python train.py --targets=["instrument"] --muon_scale="match_rms_adamw" --lr_schedule="cosine"
Rows from block 4 of a small sound classifier, named by matrix and row number. Rows with one number belong to one neuron. Each number is 128 + 24 x the weight over its row's rms, rounded and kept within 0 to 255. All counts start at 0.
After each neuron's rows are labels from the 100 clips, of 14976, where the neuron reaches its largest size: "responds to" is what is common among them. Only what is clearly more common there than usual is listed. The data: synthesized solo parts of chorales (CocoChorales). In brackets: how many of the 100.
# u: gMLP up (value half) (model.blocks.4.mixer.u.weight, 512x256), inputs 192-255
# v: gMLP up (gate half) (model.blocks.4.mixer.v.weight, 512x256), inputs 192-255
# out: gMLP down (model.blocks.4.mixer.out.weight, 256x512, transposed), outputs 192-255

u.378 [175 120 123 151 135 147 132 114 128 149 104 162 143 145 115 141 122 154 137  97 122  96 176 109 153 153 134 122  83  92 151 104 135 144 154 168 117 158 177 164 142 137  88 163 136 151 134 126 135 142 164 185 154 159 144 107 109 145 141 125 106 101 113  93]
v.378 [169 159 106 130 155 126 136 134  95 129 109 105 109 101 124 139 124 121 172  93 146 122 170 114 149  83 108 114 130 171 203 133 113 142 126 131 146 112 155 137  85  83 123 163 101 117 171 111 151 139 115 145 191 104 126 168 145 103 108 126 107  94 115 115]
out.378 [ 87 116 152 113 134 113 159 139 140 144 128 111 103 118 139  96 122 148 132 140 119 154  84 155 122 128 127 163 196 187  98 151 151 135 110  59 129  80 139  61 121 133 148 110 102 118 126 132 149 119  83  83 119 112 139 121 134  93 140 159 137 133 143 153]
responds to: horn (33); clarinet (33)

u.271 [152 139 123  99 125 112 124 107 104 154 143 102 128  97 104 140 135 143 136 131 155 153 138 151 125 145 117 161 109 161 156 187 138 129 119 125 131 159 135 107 142 119 136 177 102 172 101 116 100 137 132 109 120 153 129 121 130 143 153 150 122 117 115 113]
v.271 [107 151 161  76 133 150 118 139  72 111 167  84 123 122 117 132 119 138 149 140  86 136 107 110  91  96 121 166 125 111 160  78 128 159 152 123 110 144 155 136  97 134 127 123 148 136 138 100 113 156 127 109 128 164 134 167 118 108 117 112  95 131 132 123]
out.271 [125 140 113 134 159 112 134 141  90 102  97 130 159 128 126 153 126 112  77 169 121  84 122 140 100  98 130 119 167 107 126 121 128 109 124 146 151  90  75 157  92 151 106 133 175 119  83 178 126 127 168 135 158  95 181 125 107 122 142 159 161 127 118 146]
responds to: tuba (25)

u.125 [132 120 106 106 114  77 121 159 108 133 131  75 158  94 151 151 136 145 123 182 118 119 125 129 115 147 116 160 152 171 112 164  90 113 119 108 111 146 165 114 112 100 103 100 122 144 142 129 124 143 131 109  98 170 123 124 139 122 122 135 105 122 103 139]
v.125 [111 116 111 105 132 119 162 120  88 146 148 137  94 124 104 112 131 160 179 112 148 118 137 128 136 160  97 122 106 151 150 120 120 102 137 100 128  57 138 119 118 105 149 138 110 138 146  90 124 133 134 161 136 114 138 157 100 137 131 115 112  98 134 143]
out.125 [140 173 160 124 127 139 116 123 141 117 111 146 130 175 124 126 143 139 134  98 105 122 119 139 125 133 153 119 131  57 141  93 140 155 115 156 135  97 124 123 144 119 139 178 135 101  85 118 132 175 188 138 159 103 170 113 118 132 148 147 120 148 139 156]
responds to: tuba (25)

u.314 [106 176 110 137  85 131 110 125 122 124 119 118 123 136 156 153 112 111 130 168 115 138 124 161 136 107 125 135 169 113  73 137  82 113 136 115 135 145 120  94 116 105 140 147 127 156 118 147 119 105 101 135 151 107 126 175 124 179 164 121 132 127 124 113]
v.314 [161 136 115 130 141 107 136 148 128 151 120 132 114 108 120 129 114 124 191  94 119 135 153  97 146 111  83 116  87 192 157 136 100 160 126 140 142 132 136 113 133  98  93 125 110 142 168 108 124 131 127 137 165  93 117 170 131 121 132 143 114  77 114 143]
out.314 [154  92 175 108 149 129 138 148 125 107 125 125 133 135 136 110 183 124 108  81 132 138 109 111 118 161 135 133  79 116 156 123 145 153 116 159 162 126 122 143 131 121  93 126 155 117  79 130  97  99 170 144 132 133 121 118  85  91 120 135 123 150 110 156]
responds to: trumpet (56)

u.445 [129 103 140 129 123 145 109 118 129 150 146 110  76 198 108 124  99 166 161 106 106 124 159 109 141 166 123 139 130 152 105 136 164 142 164 142 123 111 178 105  79 157  97 127 122 135 128  73 169 144 135 143 165 115 131 126 107 166 135 130 155 120 133 148]
v.445 [134 101 147 140  84 116 108 169 201 127 157 136 126 104 121 136 120 120 122 114 116 126 146 133 115 131 141 129  96 161 132 114 127  80 142 105 165  84 166  96  96 102 122 136 127 129 129 117 106 137  96 133 150 106 128 156 132 186 123 151 160 181 159 133]
out.445 [103 139  89 117 115 122 136 164 129 114 141 106 166  97 133 159 112 140  81  83 122 127 138 115 130 117 100 136 120  94 152 129 115 133 120 174 125 148 104 165  89 131 122  86 127 173  95 127 119 133  99 139 132 125 168 137 140 128  92 110 108 131 148 108]
responds to: trumpet (99); note D#5 (36); note F5 (29); note E5 (26)

u.219 [117 144 141  81 108 127 115 146 124 172 156  93  87 137 108 131 117 124 156 122 132 115 143 151  94 154 126 137 157 137 146 163 145 131 172 100 149 107 135 161 120 150  96 170 159  95 101  98 133 134 105 163 136 107  97 103 109 134 122 180 124 127 163 152]
v.219 [139 141 116 108  96 130  84 122 137 128 147 133 160 139 110 124 109 137 104 143 154 108 133 143 106 111 139  93 136 162 121 121 147 115 152  71 141 114 148 146 136 123 115 113 132 162  77  85 127 173 139 120 183 156 131 188 131 125 130 144 153 137 163 134]
out.219 [112 154 132 113 141 103 184 143 130 107 131 158 123  98 109 125 166 140 162 169 126  85 108 146 160 107 104 122 142 100 175  92 151 148  96 168 107 158 140 142 128 101 117 118 111  95 173 113 159 136  91 118 141 106 105 181 137 140  93 129 181 136 104 147]
responds to: trumpet (100); note D5 (41); note C5 (36); note C#5 (29)

u.138 [168  76 112 154 177 125 101 165 165 146 149 122 106  79 130 130 123  97 113 124 120 102 150 160 120 122 120 138 124 147 153 119 152 112 142 117 110 123 114 121 121 118 151 127 130 145 157 112 133 155 139 137  99 142 180 146 135 130 105 107  87 112  62 153]
v.138 [152 116  97 112 125 138 134 134 143 116  92 107 102 132 115 108 128 111 203  88 121 150 137 127 126 121  89 125 103 191 149 135 102 128 123 142 132  80 111 126 117  95 129 121  94 137 200  90 117 134 136 121 141 104  88 128 124 146 117 140  94 105 122 122]
out.138 [125 139 159  97 100 138 130  89 123 142 116 132 173 169 128 126 112 129 128 118  98 163  90 115  74 104 146 149 137 140 131 134 112 124 139 139 111 115 106 147 137 142  82 119 151 121 101 132 124 132 105 131 170 157 109  99 137 118 115 115 149 143 195 121]
responds to: trumpet (36)

u.484 [112 145 115 131 100 178 149 143 134  94 146 156 110 114 113 124  98 153 104 147 116 114 134 112 144 102 134 113 145 163 116 179  72 125 160 146 130 173  97 144 159 104 144 118 121 124 137 110  69 138 114 134 149  81 131 119 134 125 144 134 113 164 113 129]
v.484 [ 89 145 115 126 126  87 157 132 127 122 147 133 109  96 127 111 133 141 190 112 126 127 178 109 118 124 114 163 135 157 163 133 102 134 154 137 151 121 142 159 132  76 111 126 104 114 169 137 126 136 131 149 180 106 119 183 101 115 129 135 112 106  92 168]
out.484 [104  82 152 142 128 137 105 122 114 107  58  97 104 125 173 145 158  99 139 134 154 124 128  89 143 164 135 137 132  74 126  78 138 143 107 116 114  90 158 103 104 144  97 175  90 130  90  99 117  90 155 149 143 125 131 118 161 129  98 171 155 130 144 145]
responds to: trumpet (26)

u.45 [ 95 117 156 157 181 105  81 143  99 146 132 120 154 137 142  98 166 106 117 124 162 130 152 131 133 118  72  98 140 116 115 142 150 109 181 100  80 121 178 104 132  97 120 126 156 101 126 114  95 104 131  97 145 170 146 156 124 105 137 108 101 196  92  86]
v.45 [132 122 174 116 115 116 171 105 164 122 123 139 135 159 131 115 107  92 129 107 120 119 141  95 137 116  96 176 136 101 121  99 106 134  94 140 164  93 144  99 115 110  99 190 132 134 167 139 115 141 115 157 113  95  96 112 155 123 105  92 154  86 145 103]
out.45 [114 121  96 116  85 139  89 113 123 148 116 135 102 124 104 126 136 105  77 118 157 142 152 162 114 134 147 125 129 119 144 121 121 134 118 153 118 105 168 145 136 120 125  81 124 125 136  77 110  92 175 106 117 137 115  80 121 156 136 146  85 138 131  98]
responds to: clarinet (81); note C#4 (30); note F4 (26); note G4 (25)

u.113 [131  91 156 130  79 166 128 111 134 130 156 123 125 118 118 146 156  78 145 123 162 143 101 131  80  92 155 136  99 144 116 128 130  98 148 164 172 100 123 106 144 132 122 106 107 141  87 111 182 138 145  80  99 107 122 144 141 187 147 134 113 106 128 145]
v.113 [174 133 161 106 151 117 137 143 130 115 167 149 116 146 113 128 101 105 144 112 156 101 109 126 122  99  90  92 148 100 106 107 143 137 144 123 144 144 146 101 114 132 134 139 152 169 124 148 128 134 153  85 114 127 138 138 134 166 138 127 122 120 124 140]
out.113 [115 128 167 111 142 147 159 112 139 111 140 170 154 111 150 101  88 141 142 125 150 174 112 101 139 148 155 153 159  71 125 133 123 169 119 121 163 169 128 119 146 128 165 131 138 134 120 111  99 122 114 171 123 111 130 162 120 120  96 147 127 145  92 136]
responds to: tuba (58)

u.27 [115 187 153 152 108 123 133 118 139  95 140 116 133 141 142 123 149 142 134 142 127 121 146 115 110 170 123 178 144 139 142 136 137 128 119 115 121 123 120 123 127 151 104 122 119 123 133 106  96 107 111 119 143 126 144 141 161 145 145 106 135 124 113 142]
v.27 [111 164 187 144 122 103 120 126 101 105 148 185 126 129 187 175 163 154 111 147  94 124 104 121 123 111 149 142 112  77 101 132 100 111 111 157 113 103 157  84 142 102 123  92 158 111 124 112 101 123 130 157 140 157 118  96 115 106 143 140  97 100 133 126]
out.27 [133  94 105 105 178 105 119  86 130  98 135 140  95 149 159 141 135  89 134 117  94 100 108  99 140 134 111 107 102 100 116 145 139  94  82 163 143 136 113  83  96 152 107 133 134 121  92 147 131 147 127  95 144 124 123 128 128 117 112 155 129 115 124 127]
responds to: horn (31)

u.134 [158 117 136 139 101 116 144 128 146 136 127 103 117 104 113 143 141 152 123 114 136 117 155 140 136 105 124 108 117 133 121 156 116 126 187 161 132 141 143 123 169 118 163 107  92 168 112  94 100 107 108 130 112 102  67  81 169 150 107 115 148 114 136  98]
v.134 [143 114 153 132 134 134 148 150 141 178 181 148 120 131 124 136 128 122 139  81  78 120 167 119 142 115 133 127 137 130 141 140 112 135 163 125 171 173 118  92 109 142 111 109 143 169 158 115 149 158 118 145 125 125 140 159 101 128 151 161 151  90 122 117]
out.134 [114 179 141 133 125 159 127 120 116 129 118 129 153  82 134 109 107  97 122 113 135 167 107 110  87 116 156 135 131 145 112  86 171 135  99 148 100 167 130 113  92 119  79 131 164 116 113 180 147 150 118 126 112 149 148 125 135 113 151 164 140 164 110 114]
responds to: horn (40); tuba (28)

u.473 [132 155 143 124 146 119  98 155 179  83 143 146 146  84 155  92 112 162 126 122 137 129 109 116 162 108 128 142 111  70 153 106  98 116 165  84 146 113 153 138 111  82  98 122 112 126 107 146 119 153 133 137  95 102 118 122 139 151  79 118 199 154 137 110]
v.473 [147 129 134 120 121 115 150 129 121 145  87 133 145  81 132 118 119 137 175  82 105 123 172 121 141 147  91 152 102 162 134 145 124 154 147  93 148 104 130 146 113 130 111 125  96 136 160 120 113 136 121 139 149  98 115 155 103 119 118 135 118 101  93 161]
out.473 [139 101 137 145 123 131 155 115 115 163 142 123 119 127 116 135 105  90 156 142 106 153 144 165  89 109 112  98 112 158 127 163 141  97 119 182 104 172 125 136 124 180 139 104 155 142 123  85 137  73 129 140 151 145  93 123 100  95 163 127  82 104 103 166]
responds to: clarinet (60); note F4 (35); note F#4 (34); note G#4 (25)

u.364 [165 110 125 112 110 141 123 123 169 152 145  72 190 137 129  96 151 147 126 132 120 151 120 135 138 103 123 143 125 128 144 115 138 124  55 133 152 134 155 137 125 109 115 167  93 138 122 123 113 119 131 168 159 119 108 168 123 117 190 123 154 138 108 143]
v.364 [129 134 116 120 158  93 113 106  93 129 128 147  98 138 138 118 103 171  82 126 152 125 143 138 141 117 109 126 127 155 127 168 148 123 151 124 142 114 136 125  98 146 106 158 118 142 156 141 132 110 161 179 111 115 124 152 120 148 113 100 152 145 142  87]
out.364 [125 173 160 122 124 118 136 138 102 152 122 139  99  55 107 146 165 138 130 133 130 156 141 107 100 102 136 118 105 150 139 149 148 107 185 133 123  92 129 120 120 146 216 101 153 131  85 139  88 160 128  80 116 120 141 134 128 139  88 149  74 112 140 134]
responds to: tuba (45); note C4 (35)

u.372 [ 94 124 177 117 162 156 108  91 121  84 135 170  95 122 113 147 122 158 117 149 123  99 120 100 140 127 173  85 154 116 126 106 165 132  94 138 129 123  86 111 105 130 132 141 121 125 140  90 149 141 156 111  99 115 150 113 102 151 137 125 100 134  88 111]
v.372 [105 124 123 112 147 156 146 132 147 120 162 127 131 114 160 103 131 104 133  93 179 116 105 125 171 135 137 152 135 109 150  74 113 106 101 127 171 123 106 118 105 135 119 132 124 160 164 145 164  95 133 118 114 107 146 166 123 142 123 138 132 130 100 125]
out.372 [112 143 158 150  72 101 156 137  94 105 109 169 142 133  96 123 123  97 149 130 117 128 134 131  89 110 133 139 143 144 104 123 135 100  81 114  86 152 124 126 131 145  80 139 120 131 116 136 123 105 132 121 115 124 120  71 117  72 178 126 109 114 114 146]
responds to: tuba (87); note A3 (33); note A#3 (32)