From a checkpoint of a small sound classifier: norm layernorm, 12900 steps.
Rows from block 7 of a small sound classifier, named by matrix and row number. Rows with one number belong to one neuron. Each number is 50 + 15 x the weight over its row's rms, rounded and kept within 0 to 99. All counts start at 0.
After each neuron's rows are labels from the 100 clips, of 14976, where the neuron reaches its largest size: "strongest on" is what is common among them. Only what is clearly more common there than usual is listed. The data: synthesized solo parts of chorales (CocoChorales).
# u: gMLP up (value half) (model.blocks.7.mixer.u.weight, 512x256), inputs 0-127
# v: gMLP up (gate half) (model.blocks.7.mixer.v.weight, 512x256), inputs 0-127
# out: gMLP down (model.blocks.7.mixer.out.weight, 256x512, transposed), outputs 0-127

u.117:69 52 35 43 71 47 54 46 36 31 32 44 42 65 60 37 21 57 37 60 55 60 27 31 49 60 49 52 51 63 44 50 48 69 94 46 55 42 29 85 77 35 29 22 69 68 48 40 60 88 64 66 69 60 30 62 79 56 58 67 50 39 84 50 52 65 76 39 58 45 70 51 42 53 57 65 76 41 51 52 62 50 52 27 64 40 52 64 47 34 56 63 45 61 45 38 47 28 68 58 59 30 25 70 33 68 32 49 38 61 63 68 62 43 70 34 37 30 63 44 44 39 47 49 60 45 58 36
v.117:62 66 49 54 54 44 50 47 26 62 47 35 72 71 12 61 25 50 40 16 54 46 76 59 69 54 64 52 23 48 51 42 19 55 85 41 40 43 58 66 52 44 33 53 48 23 40 26 48 49 46 50 72 30 38 53 43 82 65 51 79 58 54 49 62 85 42 56 45 78 54 40 55 39 44 46 32 84 51 58 77 17 33 49 55 55 37 27 50 47 40 39 43 56 52 72 43 30 41 43 30 50 42 33 43 59 40 41 38 50 66 70 44 57 76 57 99 48 41 39 32 66 69 76 71 60 53 72
out.117:34 08 67 47 32 82 41 60 38 54 65 64 46 47 44 53 72 60 54 56 68 71 52 64 40 32 43 56 44 42 50 32 21 47 60 51 35 61 63 46 38 27 66 45 41 42 52 73 27 61 66 75 13 56 47 47 71 26 51 64 62 43 15 42 70 45 30 55 26 41 13 81 60 40 31 62 37 52 50 45 65 65 24 48 30 67 43 37 38 67 63 56 60 52 61 57 22 48 52 54 53 62 48 52 71 41 42 76 48 42 57 06 38 49 68 17 70 57 66 23 44 15 51 50 47 66 41 70
strongest on: bassoon

u.415:51 44 41 41 81 42 54 39 60 56 67 23 59 57 58 62 67 52 56 54 54 46 37 33 16 61 41 72 33 45 47 51 40 55 64 40 39 67 61 59 49 60 68 34 54 55 54 17 30 58 66 56 36 50 60 88 44 49 50 78 40 34 49 40 66 20 31 71 59 47 26 39 53 64 61 39 48 73 50 40 45 81 48 62 36 34 66 72 15 26 58 51 49 65 38 49 44 60 58 73 43 46 46 37 34 52 45 53 27 65 43 61 59 52 31 47 19 57 54 33 41 29 72 61 54 55 26 49
v.415:30 71 68 58 38 76 64 54 23 43 37 61 75 40 42 61 46 32 45 76 52 54 47 84 44 49 52 63 50 36 15 60 55 33 47 56 43 56 56 60 35 31 48 63 52 38 66 69 53 60 54 16 74 40 66 44 59 69 99 45 58 38 65 53 34 28 59 47 39 31 80 55 56 45 51 69 70 49 42 52 63 76 47 82 84 60 23 51 61 32 23 20 19 48 80 35 42 49 55 38 24 48 48 50 65 39 50 70 49 28 57 52 36 55 47 49 53 68 35 44 32 53 52 50 28 42 61 43
out.415:51 42 49 50 51 69 49 71 38 55 48 48 48 62 21 44 58 45 39 68 40 59 45 50 90 51 52 39 80 68 45 33 59 38 38 39 52 24 46 47 61 46 29 63 55 46 49 59 62 28 34 53 43 61 50 38 49 42 59 20 53 45 46 36 07 65 64 42 52 60 67 84 51 38 30 91 75 16 46 37 69 29 70 26 57 61 22 21 71 67 64 54 59 39 59 48 80 58 56 39 56 39 27 54 53 38 67 40 75 50 73 08 52 65 53 43 79 59 66 44 32 63 57 29 63 40 44 64
strongest on: bassoon; horn

u.65:55 29 78 45 37 45 54 49 50 61 63 63 57 34 60 54 37 22 79 47 80 54 59 29 42 58 64 55 54 54 43 60 40 42 28 65 46 32 52 46 48 54 43 54 44 55 61 65 79 47 49 67 78 65 30 41 60 43 62 45 34 42 46 44 65 45 55 47 45 34 47 78 61 48 39 53 64 18 58 30 38 44 64 62 18 46 72 60 47 50 48 27 86 82 76 60 32 41 33 39 38 61 72 52 49 49 09 67 40 76 62 45 42 50 57 74 44 45 63 56 32 54 43 69 62 25 39 63
v.65:38 46 37 89 53 48 40 53 43 58 69 76 39 50 35 45 54 47 43 87 48 58 77 64 40 49 74 43 49 47 30 40 58 73 68 41 45 72 47 59 64 62 11 52 72 54 58 57 62 76 43 32 41 41 29 53 83 81 64 44 60 31 66 61 44 80 50 44 56 29 22 12 48 43 50 73 64 46 59 59 55 47 55 43 68 44 77 33 49 51 47 30 54 28 38 22 42 74 55 39 26 56 50 50 33 40 54 39 71 44 42 57 54 52 55 51 39 54 69 48 11 76 30 51 47 64 32 38
out.65:67 35 59 42 60 74 44 62 43 46 42 64 52 70 50 49 45 83 18 81 43 69 32 54 53 54 51 20 79 73 44 72 50 51 56 57 44 61 47 53 36 33 50 25 56 35 34 42 58 64 61 46 48 25 57 62 41 61 54 38 38 60 45 59 63 57 50 37 44 44 48 56 47 37 72 52 42 58 36 51 94 30 27 51 22 05 36 41 41 70 23 57 24 56 50 49 45 60 34 46 50 49 49 51 53 51 63 34 42 35 11 55 56 64 80 35 34 36 48 39 84 46 41 59 64 57 63 53
strongest on: trombone; note D#4; note F#4

u.248:54 45 64 27 27 62 52 54 36 64 33 27 66 22 70 21 52 50 46 58 73 53 22 45 58 34 52 58 40 40 46 30 53 65 46 35 79 70 35 53 52 51 75 61 66 42 71 48 52 44 30 33 75 48 17 75 34 36 48 87 55 26 39 93 45 39 48 56 58 30 51 57 60 74 50 37 55 50 64 54 42 63 41 43 63 58 29 72 47 42 48 49 56 42 46 48 28 47 59 47 62 56 36 31 45 55 72 61 52 66 63 71 61 27 51 39 42 56 69 51 28 42 59 35 59 55 51 32
v.248:54 55 46 64 53 31 44 69 59 57 47 54 62 49 37 54 44 46 35 51 34 59 65 46 58 70 46 43 75 49 68 43 44 45 54 53 56 42 41 49 47 13 19 44 30 53 48 68 60 36 35 37 54 33 64 29 65 53 49 23 32 54 99 53 56 36 83 43 44 56 36 49 49 65 50 85 52 28 53 44 19 71 56 64 62 47 51 38 63 37 49 51 28 73 41 37 27 64 55 26 62 44 45 59 40 48 58 63 42 40 38 78 27 48 58 29 51 49 39 59 29 99 31 49 43 51 34 60
out.248:68 32 58 67 25 58 58 60 15 45 67 74 15 57 33 58 34 42 47 45 59 23 59 65 48 59 48 63 84 55 63 74 43 52 43 71 45 23 54 59 18 54 61 24 50 42 29 59 39 49 42 66 48 55 62 24 50 61 30 46 48 65 38 42 46 58 39 69 55 54 40 58 42 35 47 43 50 48 40 26 20 68 52 54 58 61 47 45 57 53 52 29 53 56 64 33 80 71 67 73 43 60 73 73 67 47 41 48 34 54 54 12 46 49 51 39 21 40 29 51 57 63 46 51 51 33 17 64
strongest on: bassoon

u.235:77 35 30 48 38 43 68 37 38 51 57 48 55 86 78 35 54 38 50 75 64 35 39 44 46 57 50 41 64 25 84 43 45 53 66 28 31 40 36 43 48 13 45 56 51 30 41 34 63 44 66 69 36 35 45 18 53 36 35 77 66 19 58 46 51 63 51 55 61 62 34 33 18 59 44 55 69 23 45 80 56 68 38 55 67 58 38 55 40 46 56 48 57 28 56 59 41 73 55 42 67 56 35 50 32 61 49 59 26 81 54 34 66 60 32 40 73 37 21 59 51 41 91 50 59 35 44 40
v.235:72 35 60 44 74 49 40 55 70 42 77 41 57 84 18 72 39 71 41 57 56 54 44 54 58 48 45 68 45 34 37 40 44 97 28 41 64 44 64 43 32 46 34 57 62 63 37 50 45 43 54 89 70 56 62 38 43 37 50 59 67 26 55 47 51 73 78 31 69 50 29 56 54 54 45 65 29 38 72 67 58 68 59 34 50 41 64 24 67 28 33 62 27 42 37 50 52 56 56 53 54 80 67 31 13 50 57 22 68 68 59 55 49 53 53 48 62 61 34 64 27 63 75 34 52 57 42 41
out.235:41 40 59 13 58 64 37 68 40 36 47 54 55 65 51 68 68 51 45 43 78 34 45 55 35 48 52 71 43 61 65 49 59 56 48 33 45 60 55 17 73 37 33 74 51 93 48 30 35 50 47 57 35 39 50 62 44 28 47 58 73 27 51 40 47 69 71 56 50 51 58 70 45 57 56 56 70 42 45 68 33 35 70 57 41 47 35 43 77 54 39 99 63 43 41 21 55 52 59 45 72 52 45 28 30 34 62 38 69 65 74 46 58 41 47 36 73 58 73 56 43 60 65 50 69 40 53 51
strongest on: bassoon; note B3; note C4; note A#3

u.154:65 44 37 52 35 00 32 45 61 37 81 55 30 60 54 43 55 27 42 42 45 52 17 63 60 43 39 43 33 33 37 51 41 46 63 45 26 62 34 11 19 34 49 66 40 50 75 24 49 44 34 63 57 37 64 38 77 37 64 62 43 58 56 58 56 54 77 64 55 31 79 37 43 63 59 62 50 48 75 37 27 18 57 37 54 33 79 60 61 64 48 43 42 46 66 62 47 35 47 36 61 57 46 55 44 22 53 63 27 57 35 50 60 47 82 29 62 56 24 80 53 41 64 38 40 61 67 56
v.154:38 52 44 41 67 28 54 31 45 44 36 48 53 47 62 60 56 37 26 55 79 58 70 53 46 50 65 21 43 41 51 10 65 36 47 48 70 42 66 64 40 47 40 70 63 53 61 38 60 30 53 60 50 53 49 54 37 61 59 62 70 27 48 41 53 85 50 42 51 53 52 47 77 42 33 33 46 58 44 49 96 50 28 37 60 64 49 54 99 44 80 59 41 39 38 35 60 42 43 59 22 63 54 59 56 71 65 34 40 70 62 86 42 42 52 44 63 54 39 19 64 77 59 41 55 64 78 45
out.154:53 49 67 52 47 69 61 35 57 44 03 64 61 37 42 48 51 70 86 47 53 37 56 65 43 60 54 33 30 81 80 51 77 65 49 62 65 61 65 73 51 52 50 31 75 52 35 67 48 68 71 59 33 32 52 46 36 56 48 57 39 54 49 65 48 71 30 49 35 72 59 58 63 35 38 41 46 29 34 63 44 66 50 51 47 53 35 29 45 28 36 73 76 30 55 65 59 62 73 62 68 64 27 51 27 83 54 42 53 43 14 64 39 46 30 48 36 58 59 39 56 76 32 44 67 61 44 60
strongest on: bassoon; note C4; note C#4; note B3

u.111:65 31 73 56 40 39 37 63 54 81 55 55 60 70 65 43 23 35 52 59 68 61 22 70 54 27 54 61 38 58 33 56 77 49 74 39 66 48 74 37 44 52 56 49 46 47 17 64 86 82 57 45 65 53 41 50 63 13 43 35 74 20 60 60 77 59 55 43 57 59 45 54 64 52 40 42 50 38 31 47 49 57 64 52 51 46 38 28 46 43 43 40 65 48 52 62 47 42 47 42 10 53 54 99 53 61 64 36 46 55 60 48 54 38 56 45 70 39 50 46 27 30 40 69 44 37 43 71
v.111:48 51 56 57 48 37 62 26 32 67 44 76 60 62 35 59 45 24 45 60 54 68 61 52 72 46 61 60 56 25 24 31 58 56 56 20 32 40 55 23 50 22 45 65 49 56 43 66 67 63 40 43 31 45 67 34 40 75 40 40 65 45 65 53 69 52 55 41 36 86 51 30 28 33 50 41 55 59 51 55 54 61 42 41 58 42 71 50 56 60 47 57 57 50 76 35 40 14 54 38 56 41 63 40 54 26 61 56 24 48 53 43 34 61 46 50 63 49 35 40 11 62 51 73 51 59 47 55
out.111:45 51 43 35 42 62 46 35 44 38 29 62 53 31 62 53 34 80 21 73 46 58 35 18 34 78 29 33 50 69 80 43 34 52 66 43 55 38 58 24 72 25 20 46 44 74 67 65 53 35 55 43 54 53 50 35 34 63 61 67 53 56 47 70 58 46 35 48 40 67 43 40 64 74 71 40 69 72 48 56 51 40 57 61 52 65 54 43 39 69 49 68 36 59 48 21 40 20 61 70 42 38 46 25 64 70 46 26 68 60 45 43 60 57 35 44 66 71 56 72 63 54 60 41 37 12 59 57
strongest on: trombone; note F#4; note G#4; note F4

u.32:59 39 44 23 45 64 55 48 40 33 81 49 37 78 63 41 68 63 50 47 38 49 54 52 60 33 60 59 63 45 49 57 39 43 74 66 43 62 52 38 52 54 57 73 36 41 57 65 52 54 49 32 63 68 63 49 61 39 06 70 60 20 44 46 73 48 36 64 33 25 20 39 46 71 51 45 18 80 48 49 69 29 66 58 45 52 73 34 35 42 57 91 18 47 43 47 52 60 36 58 42 60 51 60 25 61 43 62 47 69 56 51 63 21 27 11 57 58 59 39 39 57 59 69 51 53 44 57
v.32:37 55 71 37 28 57 59 59 47 39 49 55 62 68 53 80 78 56 36 44 57 27 60 40 57 61 91 59 51 47 62 39 59 63 57 61 50 41 58 48 74 44 76 58 43 59 51 20 38 54 39 39 38 69 39 57 58 71 46 51 68 37 33 16 47 59 54 41 36 44 45 25 30 59 41 71 53 29 43 84 45 36 57 54 52 61 49 40 66 34 45 76 42 58 27 36 50 65 55 55 33 94 59 41 44 42 40 42 59 78 59 60 59 45 44 43 50 63 25 29 26 57 63 60 50 37 67 48
out.32:47 40 45 42 42 60 60 40 67 39 49 25 54 70 71 54 71 36 42 70 46 57 75 55 51 57 56 66 59 46 29 65 21 49 62 29 40 40 46 53 46 33 51 35 45 55 53 66 35 53 61 32 61 51 27 38 39 40 38 69 58 31 33 33 65 75 76 77 47 41 57 77 66 59 58 56 43 49 35 40 55 58 57 36 46 70 51 30 88 14 47 50 38 50 28 54 42 52 57 59 40 62 46 36 52 61 92 38 50 47 42 39 38 47 25 55 75 56 35 83 21 52 83 61 60 27 49 33
strongest on: bassoon; note A#3; note B3